Weights of a small image diffusion model.
Model: 2.07M parameters, 64-pixel images, arch unet, norm groupnorm, activation relu, widths [64, 64, 128].
Rows from block 5, named by matrix and row number. Rows with one number belong to one channel. Each number is 200 + 40 x the weight over its row's rms, rounded and kept within 0 to 999. All counts start at 0. After the name is the row's rms in percent of the matrix's.
# convs0: first 3x3 conv (model.mid.0.convs.0.weight, 128x128x3x3), inputs 112-119, a 3x3 kernel for each
# convs1: second 3x3 conv (model.mid.0.convs.1.weight, 128x128x3x3, transposed), outputs 112-119, a 3x3 kernel for each
convs0.78,094,173,241,225,205,182,242,209,141,193,170,200,215,122,245,193,198,226,195,203,258,222,159,169,151,165,208,197,219,218,141,253,181,216,168,189,241,164,116,143,220,216,235,238,223,268,210,147,133,139,217,225,176,321,168,124,246,229,184,227,190,287,214,200,226,210,219,183,294,118,131,181,157
convs0.79,111,277,195,200,201,234,119,178,200,203,175,188,160,209,180,231,261,291,72,200,178,225,196,162,198,185,205,198,182,178,202,168,297,136,218,232,126,292,164,193,137,205,275,147,243,163,174,208,172,176,200,288,190,165,229,238,182,177,158,205,212,146,245,171,170,244,193,251,175,177,234,161,225
convs0.80,084,278,223,213,126,238,164,219,90,173,152,241,165,164,239,224,213,256,169,248,183,208,231,163,229,246,194,193,254,228,218,143,291,218,198,167,188,218,234,133,187,180,193,192,224,172,243,138,216,202,181,187,229,283,204,194,205,151,186,190,141,203,234,220,264,149,213,184,282,195,174,196,169
convs0.81,081,227,148,194,252,196,128,158,196,257,197,253,248,134,135,239,205,202,200,271,190,181,190,193,177,242,228,206,231,266,193,184,215,192,182,243,166,234,184,148,248,200,163,197,200,165,112,142,180,204,227,250,212,274,135,244,221,72,257,225,95,179,184,118,220,150,232,210,171,264,191,265,164
convs0.82,115,270,166,163,235,234,140,148,208,220,221,158,212,161,177,264,198,131,222,258,182,146,225,173,202,278,160,192,147,208,169,209,220,232,214,209,171,197,234,233,214,174,179,165,239,206,156,160,244,216,174,281,198,271,231,183,210,205,279,228,179,168,198,220,199,163,272,152,194,308,224,279,127
convs0.83,137,222,243,238,256,214,178,190,143,208,163,201,222,143,231,210,210,187,202,189,170,228,189,203,158,155,220,210,234,180,174,182,223,230,205,185,192,221,177,212,233,181,212,193,245,201,168,182,191,156,166,222,225,286,186,181,254,172,307,157,167,221,145,193,222,151,224,150,166,274,164,313,99
convs0.84,096,180,203,309,149,234,223,203,224,113,199,191,190,217,222,207,190,215,155,154,276,222,179,290,174,192,138,155,167,276,222,244,151,145,224,179,199,259,204,236,198,233,265,215,181,222,231,205,219,204,193,122,259,196,253,168,237,193,214,263,276,248,130,243,241,232,181,172,161,254,271,176,175
convs0.85,104,196,182,186,211,118,226,239,274,231,196,195,260,166,200,218,198,282,123,145,212,216,242,183,183,163,242,169,188,234,159,179,202,213,209,173,271,172,137,166,157,266,217,257,185,176,189,189,165,175,232,270,233,192,273,117,209,155,165,301,129,134,184,190,201,183,185,169,190,214,168,166,213
convs0.86,078,208,185,207,174,247,224,241,205,166,194,232,154,196,235,198,253,96,257,199,227,185,220,195,247,239,229,197,281,193,181,170,223,243,210,174,171,220,203,163,194,184,221,156,212,157,192,238,159,153,159,127,150,155,229,224,221,143,163,213,250,179,163,220,233,204,190,211,123,204,179,215,213
convs0.87,118,195,206,201,183,194,211,191,202,200,247,227,191,240,169,202,198,200,158,173,144,195,224,241,186,176,161,196,215,216,187,185,147,208,236,210,168,214,199,213,199,194,195,198,90,220,205,129,210,286,191,228,221,215,125,178,232,241,166,196,242,207,142,180,181,214,253,222,170,172,238,253,161
convs0.88,124,179,215,167,168,203,183,191,225,188,174,274,152,201,183,97,191,296,243,168,177,167,245,188,291,222,202,205,240,264,203,169,176,137,286,286,203,173,218,280,199,223,175,190,217,265,168,228,161,174,188,215,146,165,174,198,181,188,184,253,261,207,274,277,204,236,202,243,150,192,197,229,150
convs0.89,109,266,226,217,199,151,225,213,203,179,214,169,163,167,250,242,202,208,237,209,213,155,135,254,172,217,262,162,135,226,274,241,88,191,226,185,234,167,173,214,227,196,242,180,193,219,188,181,217,105,302,195,219,184,242,173,208,257,167,188,251,229,190,134,176,207,175,180,221,233,158,256,195
convs0.90,146,219,195,233,169,238,189,242,162,164,215,167,214,286,35,249,239,168,198,179,221,197,205,234,187,189,232,193,231,215,208,183,166,161,214,195,259,261,189,221,141,199,193,182,130,231,197,187,184,247,177,176,174,196,214,253,237,200,179,244,175,156,134,234,169,266,173,246,84,246,210,223,194
convs0.91,126,231,160,247,177,140,206,221,175,208,150,217,140,223,252,181,218,206,202,172,183,214,184,219,188,153,186,232,135,199,198,212,220,223,254,186,165,253,150,263,190,141,250,190,170,226,187,202,168,168,234,228,203,162,183,245,199,246,215,119,208,207,158,242,166,251,133,207,205,269,181,218,170
convs0.92,113,243,211,220,250,206,146,207,158,220,179,207,191,199,160,234,188,196,237,217,191,129,195,154,244,226,232,229,224,151,232,301,163,150,189,160,232,217,213,199,244,173,150,109,194,179,204,205,207,175,225,254,228,232,182,191,143,246,231,192,197,201,137,206,209,148,227,130,199,276,182,294,132
convs0.93,127,176,149,265,175,223,191,240,228,236,243,207,164,146,167,239,180,272,219,211,278,155,137,200,177,200,176,215,207,211,181,166,229,182,237,191,229,108,205,230,272,254,248,163,210,245,225,209,221,185,204,142,183,229,234,106,240,284,221,230,188,172,204,163,267,208,143,187,167,203,189,171,255
convs0.94,062,174,190,240,248,138,146,142,231,248,229,212,130,177,154,214,158,163,305,160,242,170,268,263,236,150,182,185,232,181,223,201,215,153,241,233,217,237,167,195,223,192,216,182,242,150,239,243,176,163,200,157,216,186,128,189,206,180,221,166,126,173,176,285,210,253,171,192,231,170,220,233,162
convs0.95,087,215,182,187,192,268,200,228,220,127,166,245,159,262,177,101,206,262,179,159,215,208,190,161,276,219,211,274,241,150,178,282,231,143,168,236,197,195,235,165,191,211,169,203,222,204,183,241,220,157,163,230,246,216,134,139,195,155,239,231,242,201,216,131,217,153,186,258,223,194,204,176,229
convs0.96,095,164,238,323,133,243,191,221,190,162,236,121,196,273,263,168,173,190,230,228,233,209,149,176,203,211,182,251,185,211,148,218,235,241,161,171,246,210,196,284,216,118,162,199,194,223,198,192,231,207,199,178,136,229,186,141,180,251,256,205,223,264,109,159,228,160,114,253,240,175,136,238,237
convs0.97,083,197,188,188,216,177,197,170,217,236,172,210,166,212,253,199,164,145,206,309,196,184,207,240,205,151,168,230,131,263,193,227,241,204,178,140,160,140,152,141,189,201,226,231,178,199,155,216,167,144,269,218,188,157,231,211,146,192,202,126,222,165,252,228,206,214,163,210,252,223,202,234,112
convs0.98,105,212,264,217,252,193,127,163,190,209,210,186,179,196,178,210,220,241,221,236,224,159,193,198,278,158,210,195,198,179,195,166,180,222,264,215,221,223,271,202,244,263,167,225,119,149,210,119,201,209,214,218,203,231,224,279,225,178,191,228,242,207,168,119,163,144,149,171,196,195,193,294,231
convs0.99,086,235,187,198,176,277,218,173,111,185,214,261,221,196,161,265,177,167,176,153,136,137,197,184,203,189,253,239,203,334,258,199,146,249,191,201,169,163,183,228,183,194,208,207,183,225,184,169,244,214,170,184,229,203,153,205,221,221,142,135,214,233,182,228,208,212,167,154,183,243,194,197,270
convs0.100,095,207,167,172,229,209,199,260,165,228,165,181,184,233,168,258,132,189,177,169,196,226,153,203,174,177,242,221,229,216,70,187,183,259,251,190,169,209,180,125,204,215,191,263,209,220,119,169,286,260,188,198,90,205,284,203,205,88,205,213,276,181,224,206,181,182,246,167,178,120,208,158,232
convs0.101,103,202,222,247,184,186,174,277,114,227,156,202,249,185,244,273,196,199,149,184,196,168,210,209,151,156,269,273,159,165,257,235,224,256,149,195,165,189,189,198,223,220,213,163,258,218,182,175,131,235,210,244,111,230,178,127,232,252,225,198,187,205,204,192,238,130,158,165,194,247,196,269,171
convs0.102,087,216,254,153,138,178,257,243,207,208,198,199,219,150,138,225,199,129,186,265,261,207,339,146,216,165,185,171,197,186,220,161,167,186,168,258,139,195,121,244,191,119,215,265,231,181,181,232,168,182,230,144,196,165,202,150,204,209,194,144,176,244,221,193,192,193,177,192,238,160,166,189,173
convs0.103,096,149,212,176,284,164,157,151,282,165,182,116,174,179,208,265,172,252,281,205,239,170,173,195,195,195,202,177,204,162,190,151,208,213,195,196,215,212,185,196,155,221,243,118,210,184,229,190,171,203,151,220,257,163,239,201,109,208,138,152,241,188,305,199,174,191,129,231,118,278,162,221,293
convs0.104,087,198,235,208,312,184,182,78,192,200,198,207,226,127,257,184,204,255,276,185,227,167,142,215,212,207,220,260,236,136,209,114,189,265,272,237,258,152,185,254,182,158,207,169,175,159,243,203,208,171,206,170,186,149,230,215,226,254,184,202,225,192,224,172,231,154,253,187,246,203,159,164,178
convs0.105,106,256,200,193,172,130,201,207,261,287,227,178,246,188,183,204,203,183,239,202,176,215,194,288,212,251,229,118,221,210,202,201,136,176,200,253,221,209,144,245,257,212,161,180,191,257,175,241,209,192,180,149,237,216,161,202,145,298,228,233,207,142,177,228,163,213,248,241,191,165,252,187,128
convs0.106,088,221,199,293,187,163,125,186,213,214,151,189,208,195,195,246,180,216,216,241,249,135,257,199,183,163,192,191,201,227,225,142,176,171,227,117,192,157,209,167,199,207,179,214,185,172,184,188,171,197,158,259,203,151,199,239,266,176,230,158,167,183,218,217,190,157,149,256,228,251,195,189,158
convs0.107,082,193,271,219,217,145,266,209,212,72,194,124,235,215,235,189,158,149,268,177,208,215,150,183,151,220,174,217,197,177,167,200,165,205,184,153,187,200,224,186,149,196,190,246,126,192,288,183,139,203,118,157,106,207,200,209,188,206,202,197,240,178,180,144,188,175,179,150,300,215,129,201,222
convs0.108,069,209,164,173,151,146,152,183,158,204,139,152,176,153,180,167,133,158,114,214,146,185,173,178,193,177,142,207,146,195,107,164,182,134,219,179,152,163,181,193,224,170,175,223,201,198,210,249,233,174,161,230,193,231,224,211,180,194,160,174,180,200,165,162,195,190,224,196,222,204,115,224,103
convs0.109,072,265,216,206,193,117,142,186,200,219,182,215,197,121,179,173,178,213,220,238,139,230,178,224,221,209,253,169,245,123,214,151,170,169,184,207,214,236,240,180,241,205,242,142,194,196,154,228,199,160,262,202,151,227,161,301,135,221,275,219,164,161,194,255,233,174,151,166,178,166,208,226,174
convs0.110,094,211,237,175,230,135,267,121,204,221,182,160,209,193,166,205,222,230,216,108,124,226,201,201,202,251,202,166,247,246,161,142,158,184,153,216,259,188,211,222,262,167,251,137,156,276,168,176,232,163,194,182,241,177,174,167,228,220,249,178,290,186,147,297,196,152,235,176,195,176,188,205,189
convs0.111,106,155,222,192,230,229,194,129,271,161,255,205,236,176,231,246,259,184,212,243,222,206,203,138,134,238,221,239,182,203,235,265,267,231,234,164,233,206,213,142,202,188,159,193,268,197,261,190,243,171,165,236,207,249,231,174,159,192,197,212,115,194,218,198,247,257,196,173,175,339,246,204,185
convs0.112,104,155,159,268,223,148,255,191,217,237,191,204,162,212,208,155,161,187,217,175,154,219,179,242,262,123,212,190,150,203,218,159,173,296,233,134,155,251,170,227,233,215,293,218,154,129,161,286,167,235,214,175,184,144,214,282,186,189,188,195,269,204,126,248,222,219,176,165,199,221,176,180,182
convs0.113,068,186,282,116,186,157,291,206,247,202,246,226,138,254,172,227,216,239,209,231,168,164,171,239,170,211,226,152,244,241,179,234,197,219,200,231,157,186,131,175,259,184,189,249,283,185,219,138,194,187,199,160,151,152,158,216,174,150,132,271,246,195,189,220,235,197,166,195,213,239,214,179,220
convs0.114,122,148,188,255,271,198,202,264,165,154,207,178,158,228,198,237,193,207,236,191,277,219,173,212,200,133,229,202,146,232,79,212,253,216,215,244,184,183,226,204,216,244,237,196,227,168,212,191,166,194,180,193,138,259,230,144,250,214,183,247,235,190,185,197,245,173,163,219,213,185,177,190,246
convs0.115,124,232,181,162,195,191,183,221,161,205,197,290,177,182,176,244,244,226,196,200,224,277,204,162,196,202,197,212,104,275,140,155,211,194,270,215,239,240,227,176,227,246,128,237,181,226,161,193,200,209,171,273,159,152,296,284,221,168,163,285,154,177,243,175,193,225,236,207,211,215,205,184,249
convs0.116,072,177,188,274,153,177,188,232,215,262,236,170,127,190,200,217,239,215,157,256,241,206,192,171,244,104,199,208,229,220,208,167,178,147,149,172,153,170,153,114,180,131,232,247,246,330,218,113,176,240,254,268,188,245,182,221,232,140,193,255,102,133,248,254,234,177,135,197,187,288,183,187,175
convs0.117,095,258,138,201,259,160,224,202,157,192,175,265,155,194,191,184,258,171,222,167,187,195,229,239,237,197,233,215,185,247,209,218,205,222,130,181,221,233,199,209,292,196,215,194,200,163,216,233,201,208,167,193,214,200,221,257,170,217,301,180,195,205,204,191,202,237,172,177,237,169,275,170,191
convs0.118,060,181,180,172,246,182,232,195,151,223,249,181,276,143,173,141,233,163,252,125,159,158,194,179,173,120,238,148,184,277,148,194,195,141,185,279,168,226,170,172,236,156,147,205,188,215,215,160,256,142,185,195,205,201,252,163,185,206,263,206,133,197,216,200,223,217,222,268,149,163,181,204,218
convs0.119,114,193,156,211,264,237,190,226,169,226,180,210,244,283,274,154,239,198,170,181,189,243,170,218,183,141,256,197,180,206,199,211,252,202,240,217,181,216,155,233,241,183,288,276,231,144,152,196,202,249,163,237,212,153,197,161,182,208,172,234,224,211,202,243,213,177,201,194,218,206,271,219,105
convs0.120,087,234,178,215,183,137,248,224,214,219,157,214,252,148,190,206,229,234,229,234,203,262,194,230,169,232,204,161,222,147,160,214,221,226,208,156,192,234,246,209,322,155,259,224,161,115,248,212,137,127,248,167,252,191,301,213,243,248,221,167,229,123,241,181,191,269,175,146,233,162,205,241,155
convs0.121,083,170,158,196,231,182,212,228,305,99,231,190,214,155,177,237,208,173,192,136,208,248,179,231,238,233,122,214,220,204,175,248,210,173,215,221,185,200,167,195,245,237,193,238,186,152,119,225,274,167,207,256,237,209,282,153,211,247,241,179,221,151,214,212,183,208,148,162,159,302,223,150,275
convs0.122,114,125,210,242,230,233,187,188,279,153,267,239,216,256,165,157,189,250,200,206,162,182,204,160,223,260,207,227,158,166,233,237,217,173,260,239,170,170,200,255,243,303,151,164,173,236,305,196,178,206,196,166,180,137,302,118,215,253,180,193,184,180,247,190,244,213,195,204,143,266,178,230,194
convs0.123,115,229,134,231,213,240,181,225,178,130,215,212,205,159,143,249,204,220,184,157,212,219,213,211,210,200,182,171,244,184,230,174,175,172,114,188,272,255,147,158,208,221,229,170,136,168,268,196,171,159,213,196,234,175,255,226,184,219,205,227,234,237,202,155,176,266,123,190,191,294,156,234,292
convs0.124,077,207,178,187,190,256,255,136,250,170,204,217,146,246,228,266,212,174,198,180,180,305,202,240,179,167,207,173,182,248,248,211,214,199,204,271,201,146,145,200,183,193,243,186,184,187,194,215,225,203,178,200,182,167,213,215,170,177,107,205,235,185,170,191,222,191,211,171,148,221,193,199,214
convs1.78,098,348,241,110,114,186,179,214,266,185,223,230,234,185,168,165,227,209,166,205,217,246,184,159,218,201,169,214,232,214,191,163,157,228,207,218,170,150,215,246,214,217,166,179,261,180,124,176,199,190,157,235,244,187,176,186,177,184,228,146,273,178,196,192,178,163,221,138,171,195,189,241,208
convs1.79,099,183,165,194,230,176,246,231,200,186,248,114,200,228,212,195,187,204,225,250,160,198,212,209,191,200,182,229,196,152,207,237,131,252,153,147,216,249,145,217,155,213,175,182,229,223,215,181,192,187,211,227,156,171,247,227,192,220,188,214,198,234,144,146,184,221,179,189,216,150,179,213,232
convs1.80,092,209,209,236,125,147,231,244,198,245,269,149,291,174,132,196,173,200,297,179,261,166,159,257,184,249,216,141,200,171,264,246,124,206,225,133,198,228,210,261,240,217,179,190,169,205,184,198,177,204,217,135,255,173,204,164,221,205,258,233,215,180,199,188,196,212,199,267,201,166,214,199,186
convs1.81,105,188,196,199,256,183,184,262,240,185,202,186,142,140,244,206,248,285,264,283,228,124,157,239,149,243,229,204,181,237,197,200,187,192,151,181,222,193,218,240,168,189,196,167,183,120,182,200,208,125,244,194,160,173,213,193,232,181,202,132,97,191,188,194,218,130,160,186,237,300,112,273,149
convs1.82,106,170,179,214,185,254,168,220,231,194,217,236,187,143,263,158,169,234,217,230,195,218,263,189,199,114,244,165,135,173,214,212,214,128,194,193,244,220,225,238,238,227,182,192,176,193,268,137,189,79,209,284,170,196,218,160,189,192,274,201,159,265,152,236,316,142,190,150,199,244,150,233,196
convs1.83,111,175,238,224,148,225,149,194,210,241,210,226,141,198,137,189,221,230,211,157,192,280,186,191,248,125,248,220,171,181,222,199,199,156,182,179,223,184,178,193,241,179,225,140,220,201,189,176,138,215,174,249,213,268,166,192,192,225,222,284,135,195,119,223,280,170,175,124,212,236,156,223,218
convs1.84,102,240,220,223,182,159,217,189,266,198,224,188,195,207,132,271,243,193,167,256,217,165,248,142,190,123,259,276,215,164,203,267,173,136,203,192,282,140,169,240,240,160,220,199,313,104,172,137,200,251,181,204,205,193,179,193,278,228,257,158,209,145,142,203,237,112,176,156,242,172,220,242,226
convs1.85,102,136,179,278,165,221,190,159,236,126,209,151,204,226,198,265,143,196,193,161,212,167,229,214,175,193,115,220,214,276,244,162,217,182,113,146,204,224,208,139,193,228,248,168,238,124,160,147,137,244,210,217,204,235,113,193,271,169,236,172,207,287,150,170,237,169,209,155,199,260,203,199,216
convs1.86,090,197,142,254,170,216,200,184,158,231,221,179,266,255,169,173,139,202,197,172,153,214,196,180,203,244,240,144,149,146,173,209,259,171,200,182,189,233,183,140,211,190,167,192,183,220,156,187,229,271,230,166,179,179,196,203,175,244,173,90,205,224,227,168,135,234,147,257,182,162,231,204,192
convs1.87,108,225,201,203,266,243,214,175,189,120,199,240,134,170,206,305,177,171,189,252,211,180,248,233,188,176,195,96,234,175,198,129,262,129,223,195,193,193,200,241,174,247,153,201,209,129,217,191,189,189,187,181,191,268,163,219,254,249,162,150,191,214,157,192,184,116,194,308,263,144,164,261,236
convs1.88,131,173,154,176,231,190,229,224,217,218,206,188,241,237,303,82,192,218,190,179,201,162,175,169,193,222,204,235,162,171,206,200,146,216,203,210,201,184,234,193,220,180,253,184,128,195,226,145,276,130,221,199,179,219,249,84,173,209,239,149,316,136,202,223,181,170,179,170,155,119,226,239,254
convs1.89,107,196,222,197,249,225,210,162,181,159,271,223,208,173,313,223,171,236,105,224,201,187,182,138,223,124,224,244,192,227,182,192,218,183,173,183,181,194,244,242,197,134,114,209,162,200,148,178,228,218,160,235,207,257,147,211,258,227,173,144,188,231,187,200,229,199,199,223,228,208,198,210,204
convs1.90,142,242,173,239,177,142,173,221,243,221,219,168,190,209,296,199,237,161,229,246,162,138,271,153,160,206,222,177,222,242,224,267,70,135,178,154,228,221,234,278,224,195,138,190,155,131,195,214,151,210,275,150,169,121,214,154,222,267,219,115,168,174,214,212,137,161,189,137,267,100,232,207,221
convs1.91,120,273,199,232,216,183,208,114,188,220,197,180,221,199,176,218,288,160,173,213,213,149,209,220,157,190,285,228,252,231,118,184,268,241,201,260,110,255,216,251,246,159,250,169,178,180,204,200,189,153,197,154,215,188,248,233,234,271,257,183,174,135,203,237,169,185,214,175,255,175,238,177,106
convs1.92,110,171,191,223,192,182,244,199,205,204,223,223,153,153,212,201,182,214,225,168,164,250,151,226,177,167,216,212,167,160,199,175,249,182,178,231,226,194,236,224,231,159,178,185,128,205,181,172,147,219,131,280,176,235,222,158,156,229,204,318,170,234,176,202,265,225,207,118,216,179,191,228,222
convs1.93,112,215,192,158,237,204,256,148,215,243,207,274,217,169,157,257,254,148,105,231,243,187,256,205,167,231,216,207,204,158,95,271,212,205,208,217,207,200,245,202,202,149,180,156,264,133,161,134,214,208,157,221,217,186,198,201,269,212,241,178,178,121,195,251,192,154,255,203,219,203,228,224,86
convs1.94,075,198,249,228,171,173,223,227,165,347,232,194,264,215,151,237,206,223,228,261,166,178,216,221,107,148,213,219,139,223,228,216,157,239,204,159,170,230,219,162,175,168,199,226,203,202,232,146,211,190,236,185,153,205,148,181,242,200,237,187,141,220,236,188,216,146,197,242,172,182,146,252,232
convs1.95,093,198,210,172,237,130,209,203,212,207,168,174,250,237,173,160,283,219,152,195,176,239,204,235,216,165,172,302,236,186,207,148,129,172,146,248,209,205,220,130,215,145,248,272,221,142,241,224,205,194,202,229,167,160,171,228,134,227,145,201,250,173,191,212,144,181,214,213,179,126,189,224,171
convs1.96,096,192,318,200,164,211,279,141,183,243,141,223,231,201,226,237,190,253,133,128,188,161,167,200,234,218,215,178,184,232,130,184,181,155,204,280,187,224,196,183,174,233,211,139,198,167,156,178,180,181,206,224,186,208,163,206,221,166,173,199,236,126,230,204,192,127,209,166,247,148,239,236,113
convs1.97,095,202,228,209,176,204,244,184,210,202,180,165,193,242,133,166,184,287,278,161,277,251,195,169,185,154,234,186,342,242,177,151,172,218,239,178,143,170,197,177,251,180,193,275,155,206,209,196,163,153,147,225,207,198,297,127,202,226,168,258,258,221,250,146,176,240,160,183,172,275,222,195,196
convs1.98,106,172,237,199,241,204,262,183,155,216,250,225,211,195,223,193,184,188,165,147,191,212,127,253,205,232,175,261,179,186,156,197,180,199,220,170,240,242,158,245,248,129,144,140,178,231,178,184,182,208,158,218,188,205,235,233,219,210,200,262,191,225,163,196,249,149,209,179,201,175,184,248,214
convs1.99,088,259,244,213,166,129,209,198,187,200,129,291,180,113,183,284,257,210,196,132,214,250,171,233,222,169,161,250,180,189,133,159,278,202,242,165,169,216,218,247,161,170,225,229,215,235,198,169,134,168,245,153,266,225,186,228,203,121,221,182,283,148,215,192,171,193,226,153,260,186,231,183,209
convs1.100,097,146,175,264,200,177,247,227,225,179,232,254,168,164,172,177,210,148,194,173,209,186,151,197,279,231,186,249,199,216,218,137,208,186,217,138,172,240,115,151,211,220,200,244,151,229,249,112,206,125,225,194,216,125,233,244,129,261,177,225,175,218,289,153,224,266,106,183,209,217,148,226,174
convs1.101,092,189,301,121,194,257,223,172,149,212,194,194,266,159,123,248,183,202,238,76,248,205,195,235,185,230,225,159,252,163,205,172,218,152,200,176,206,144,249,181,169,158,239,205,250,174,130,148,229,163,232,208,256,235,165,169,211,120,248,201,238,134,175,251,224,112,189,146,178,294,222,193,147
convs1.102,099,295,216,177,119,202,230,228,193,159,184,151,155,225,253,179,248,236,146,210,233,215,181,226,158,164,231,168,272,259,210,152,137,233,152,263,129,167,207,198,221,239,199,143,187,160,132,167,214,199,257,211,236,169,232,198,135,201,224,277,283,213,273,205,146,167,276,147,180,213,248,182,157
convs1.103,101,155,189,273,199,241,227,200,169,237,215,181,263,181,228,212,156,184,147,228,135,159,298,207,149,161,153,256,149,202,197,183,159,215,178,182,194,204,221,247,281,139,220,167,178,188,176,254,228,161,187,226,194,154,179,238,163,202,232,213,145,234,224,181,166,169,260,259,203,191,190,209,196
convs1.104,090,209,207,273,166,177,127,217,219,205,199,236,144,177,233,233,182,214,148,189,179,218,186,161,184,170,151,202,143,181,238,206,284,157,164,187,215,200,157,206,194,180,247,215,221,178,248,179,126,158,124,279,169,230,142,181,186,202,164,167,159,261,148,267,231,209,180,138,204,244,184,232,232
convs1.105,099,194,170,202,200,283,224,199,201,116,255,228,176,179,220,230,188,161,175,241,242,248,218,132,198,146,235,186,169,210,216,205,254,106,238,146,201,187,178,148,207,222,225,206,188,179,159,185,102,221,231,237,182,215,247,197,176,267,212,156,257,183,215,115,220,193,158,225,259,112,180,174,217
convs1.106,092,202,178,209,183,218,212,194,157,135,198,156,209,124,234,188,167,224,229,168,209,195,190,236,153,231,148,196,192,229,100,214,239,232,197,135,172,228,150,243,217,247,128,168,225,239,204,172,172,161,119,190,229,222,209,156,253,151,232,192,150,222,188,256,257,148,227,233,221,255,186,199,193
convs1.107,081,277,159,146,222,228,198,219,98,269,173,177,248,195,198,255,206,183,149,158,209,117,238,198,193,277,273,122,259,142,219,245,117,121,190,199,182,119,187,217,223,211,247,173,220,150,167,188,227,225,207,231,190,187,156,196,215,161,185,238,252,135,168,262,217,143,251,224,144,237,200,252,151
convs1.108,018,181,170,183,226,177,289,166,236,211,98,266,194,271,174,220,296,195,142,179,233,177,238,153,176,228,171,155,182,171,183,181,182,229,196,263,182,192,200,210,251,111,277,161,205,246,205,161,275,259,217,266,189,216,185,189,270,223,157,198,153,221,196,205,162,187,167,177,230,160,250,154,249
convs1.109,081,178,186,227,184,246,223,209,211,174,178,206,191,216,170,167,163,198,188,214,234,224,132,196,205,190,240,207,274,199,160,235,243,170,199,187,226,164,206,169,179,173,269,202,143,244,216,244,124,158,211,185,192,249,260,220,223,154,228,244,136,339,126,53,232,202,215,203,218,205,183,266,251
convs1.110,101,218,206,275,218,264,169,162,170,216,204,209,234,229,159,228,189,197,117,202,194,221,183,216,183,166,247,223,192,188,246,172,210,152,227,153,255,145,193,168,223,231,214,232,178,232,160,194,164,210,178,227,134,291,181,240,237,248,173,192,229,161,155,147,284,107,111,225,238,151,202,264,197
convs1.111,108,199,116,188,252,204,163,176,209,230,131,138,188,205,191,289,217,253,228,213,238,158,271,183,181,280,141,140,127,233,183,266,197,150,189,177,194,191,190,222,164,237,174,287,163,175,224,201,171,212,230,231,132,244,150,142,217,162,212,160,132,240,208,256,206,168,251,171,177,270,217,178,146
convs1.112,106,209,263,241,205,229,163,187,216,178,262,194,199,148,120,173,218,199,209,222,144,265,127,200,270,130,243,227,282,169,142,201,188,215,139,224,204,259,101,170,124,225,241,188,206,195,196,204,214,176,183,201,211,218,206,224,237,217,197,268,191,231,217,192,199,245,129,138,254,200,179,166,222
convs1.113,081,282,152,209,125,155,158,130,182,292,210,127,186,235,234,214,217,228,240,174,236,264,286,253,194,190,105,250,215,164,186,197,165,128,247,176,203,225,193,130,220,246,253,172,206,223,268,203,192,214,217,120,183,159,174,200,230,135,142,204,207,114,212,109,115,262,245,217,198,163,195,217,166
convs1.114,100,251,215,209,243,210,162,193,189,259,222,125,240,223,176,204,295,177,206,165,229,206,210,202,216,249,211,189,308,157,117,266,149,217,154,185,207,192,211,123,214,185,162,176,260,211,160,209,229,217,215,197,207,151,249,173,158,186,184,244,189,214,190,322,142,185,245,235,203,150,204,275,86
convs1.115,108,218,164,214,246,243,190,160,189,178,212,155,254,209,230,258,181,149,224,241,195,195,258,249,155,166,116,258,128,234,196,246,197,144,225,132,214,257,212,198,217,176,219,139,265,145,226,148,218,179,216,228,146,207,216,159,191,216,209,149,133,237,212,197,152,226,209,268,130,202,187,186,225
convs1.116,079,195,185,252,159,200,247,226,118,234,240,162,170,229,255,209,225,195,139,180,213,260,178,244,193,207,161,178,189,269,154,157,186,166,195,60,174,182,200,205,162,126,207,181,165,267,208,184,169,162,203,272,225,135,199,170,217,83,292,199,263,256,171,207,155,243,214,179,204,224,184,188,299
convs1.117,108,242,232,209,122,195,180,205,324,191,281,220,198,223,186,177,215,182,235,197,202,218,189,159,225,157,193,236,225,234,210,144,214,163,207,187,234,263,182,248,232,109,182,129,244,143,158,193,137,191,218,231,190,190,233,197,204,183,206,129,185,180,199,168,179,222,179,177,193,95,260,178,244
convs1.118,068,191,216,199,246,180,210,208,191,142,100,138,216,169,232,195,225,203,144,237,171,169,213,199,249,207,240,155,287,166,164,260,203,223,204,208,267,245,195,135,183,246,223,230,242,169,213,192,225,173,209,184,197,202,117,245,200,212,147,163,216,229,163,199,154,206,174,219,215,230,298,214,186
convs1.119,102,228,205,216,231,204,156,192,196,230,222,185,197,200,178,237,242,197,198,233,174,206,253,211,203,156,271,152,188,175,157,225,189,137,247,215,213,136,190,219,202,257,195,226,194,212,261,200,214,110,220,205,169,214,139,197,250,284,178,225,209,126,206,226,231,195,233,243,211,138,132,235,176
convs1.120,087,230,174,230,182,212,263,188,264,197,136,237,155,228,169,190,185,233,226,178,236,191,134,207,228,174,194,195,176,291,151,180,229,195,148,232,196,202,161,175,227,236,239,216,151,173,135,171,193,237,159,181,177,217,239,212,169,192,190,223,223,255,200,185,227,242,219,196,151,247,176,237,178
convs1.121,090,232,207,172,245,201,246,249,168,229,223,152,176,206,233,215,182,196,230,196,206,176,264,239,150,207,177,256,206,211,164,252,215,165,160,182,197,240,251,178,258,159,245,90,186,236,190,164,201,181,200,212,246,136,198,186,281,242,204,200,184,201,170,181,217,237,151,210,131,194,169,193,120
convs1.122,102,214,173,205,278,138,204,175,230,234,157,189,224,194,200,258,201,191,232,247,178,146,235,245,159,248,223,158,204,216,114,272,202,174,183,161,220,207,220,242,189,158,118,228,258,217,170,224,231,218,210,219,164,185,124,128,204,214,216,159,213,166,208,276,206,133,272,168,194,187,239,203,145
convs1.123,115,193,156,189,259,171,220,140,211,220,218,145,255,188,296,180,190,181,193,189,179,183,253,227,105,216,108,247,196,218,128,232,185,228,224,199,155,191,305,219,220,100,163,231,146,189,171,198,237,247,239,224,178,178,175,159,222,202,203,138,138,223,221,233,185,199,174,192,207,310,247,204,157
convs1.124,097,216,180,203,171,198,185,298,230,215,224,150,246,215,176,231,176,207,170,178,211,187,257,145,171,205,217,144,254,112,222,229,210,186,237,104,202,257,197,225,187,182,237,229,179,189,157,190,217,239,231,190,223,204,218,179,161,238,187,153,135,162,181,178,240,209,230,267,244,103,201,138,190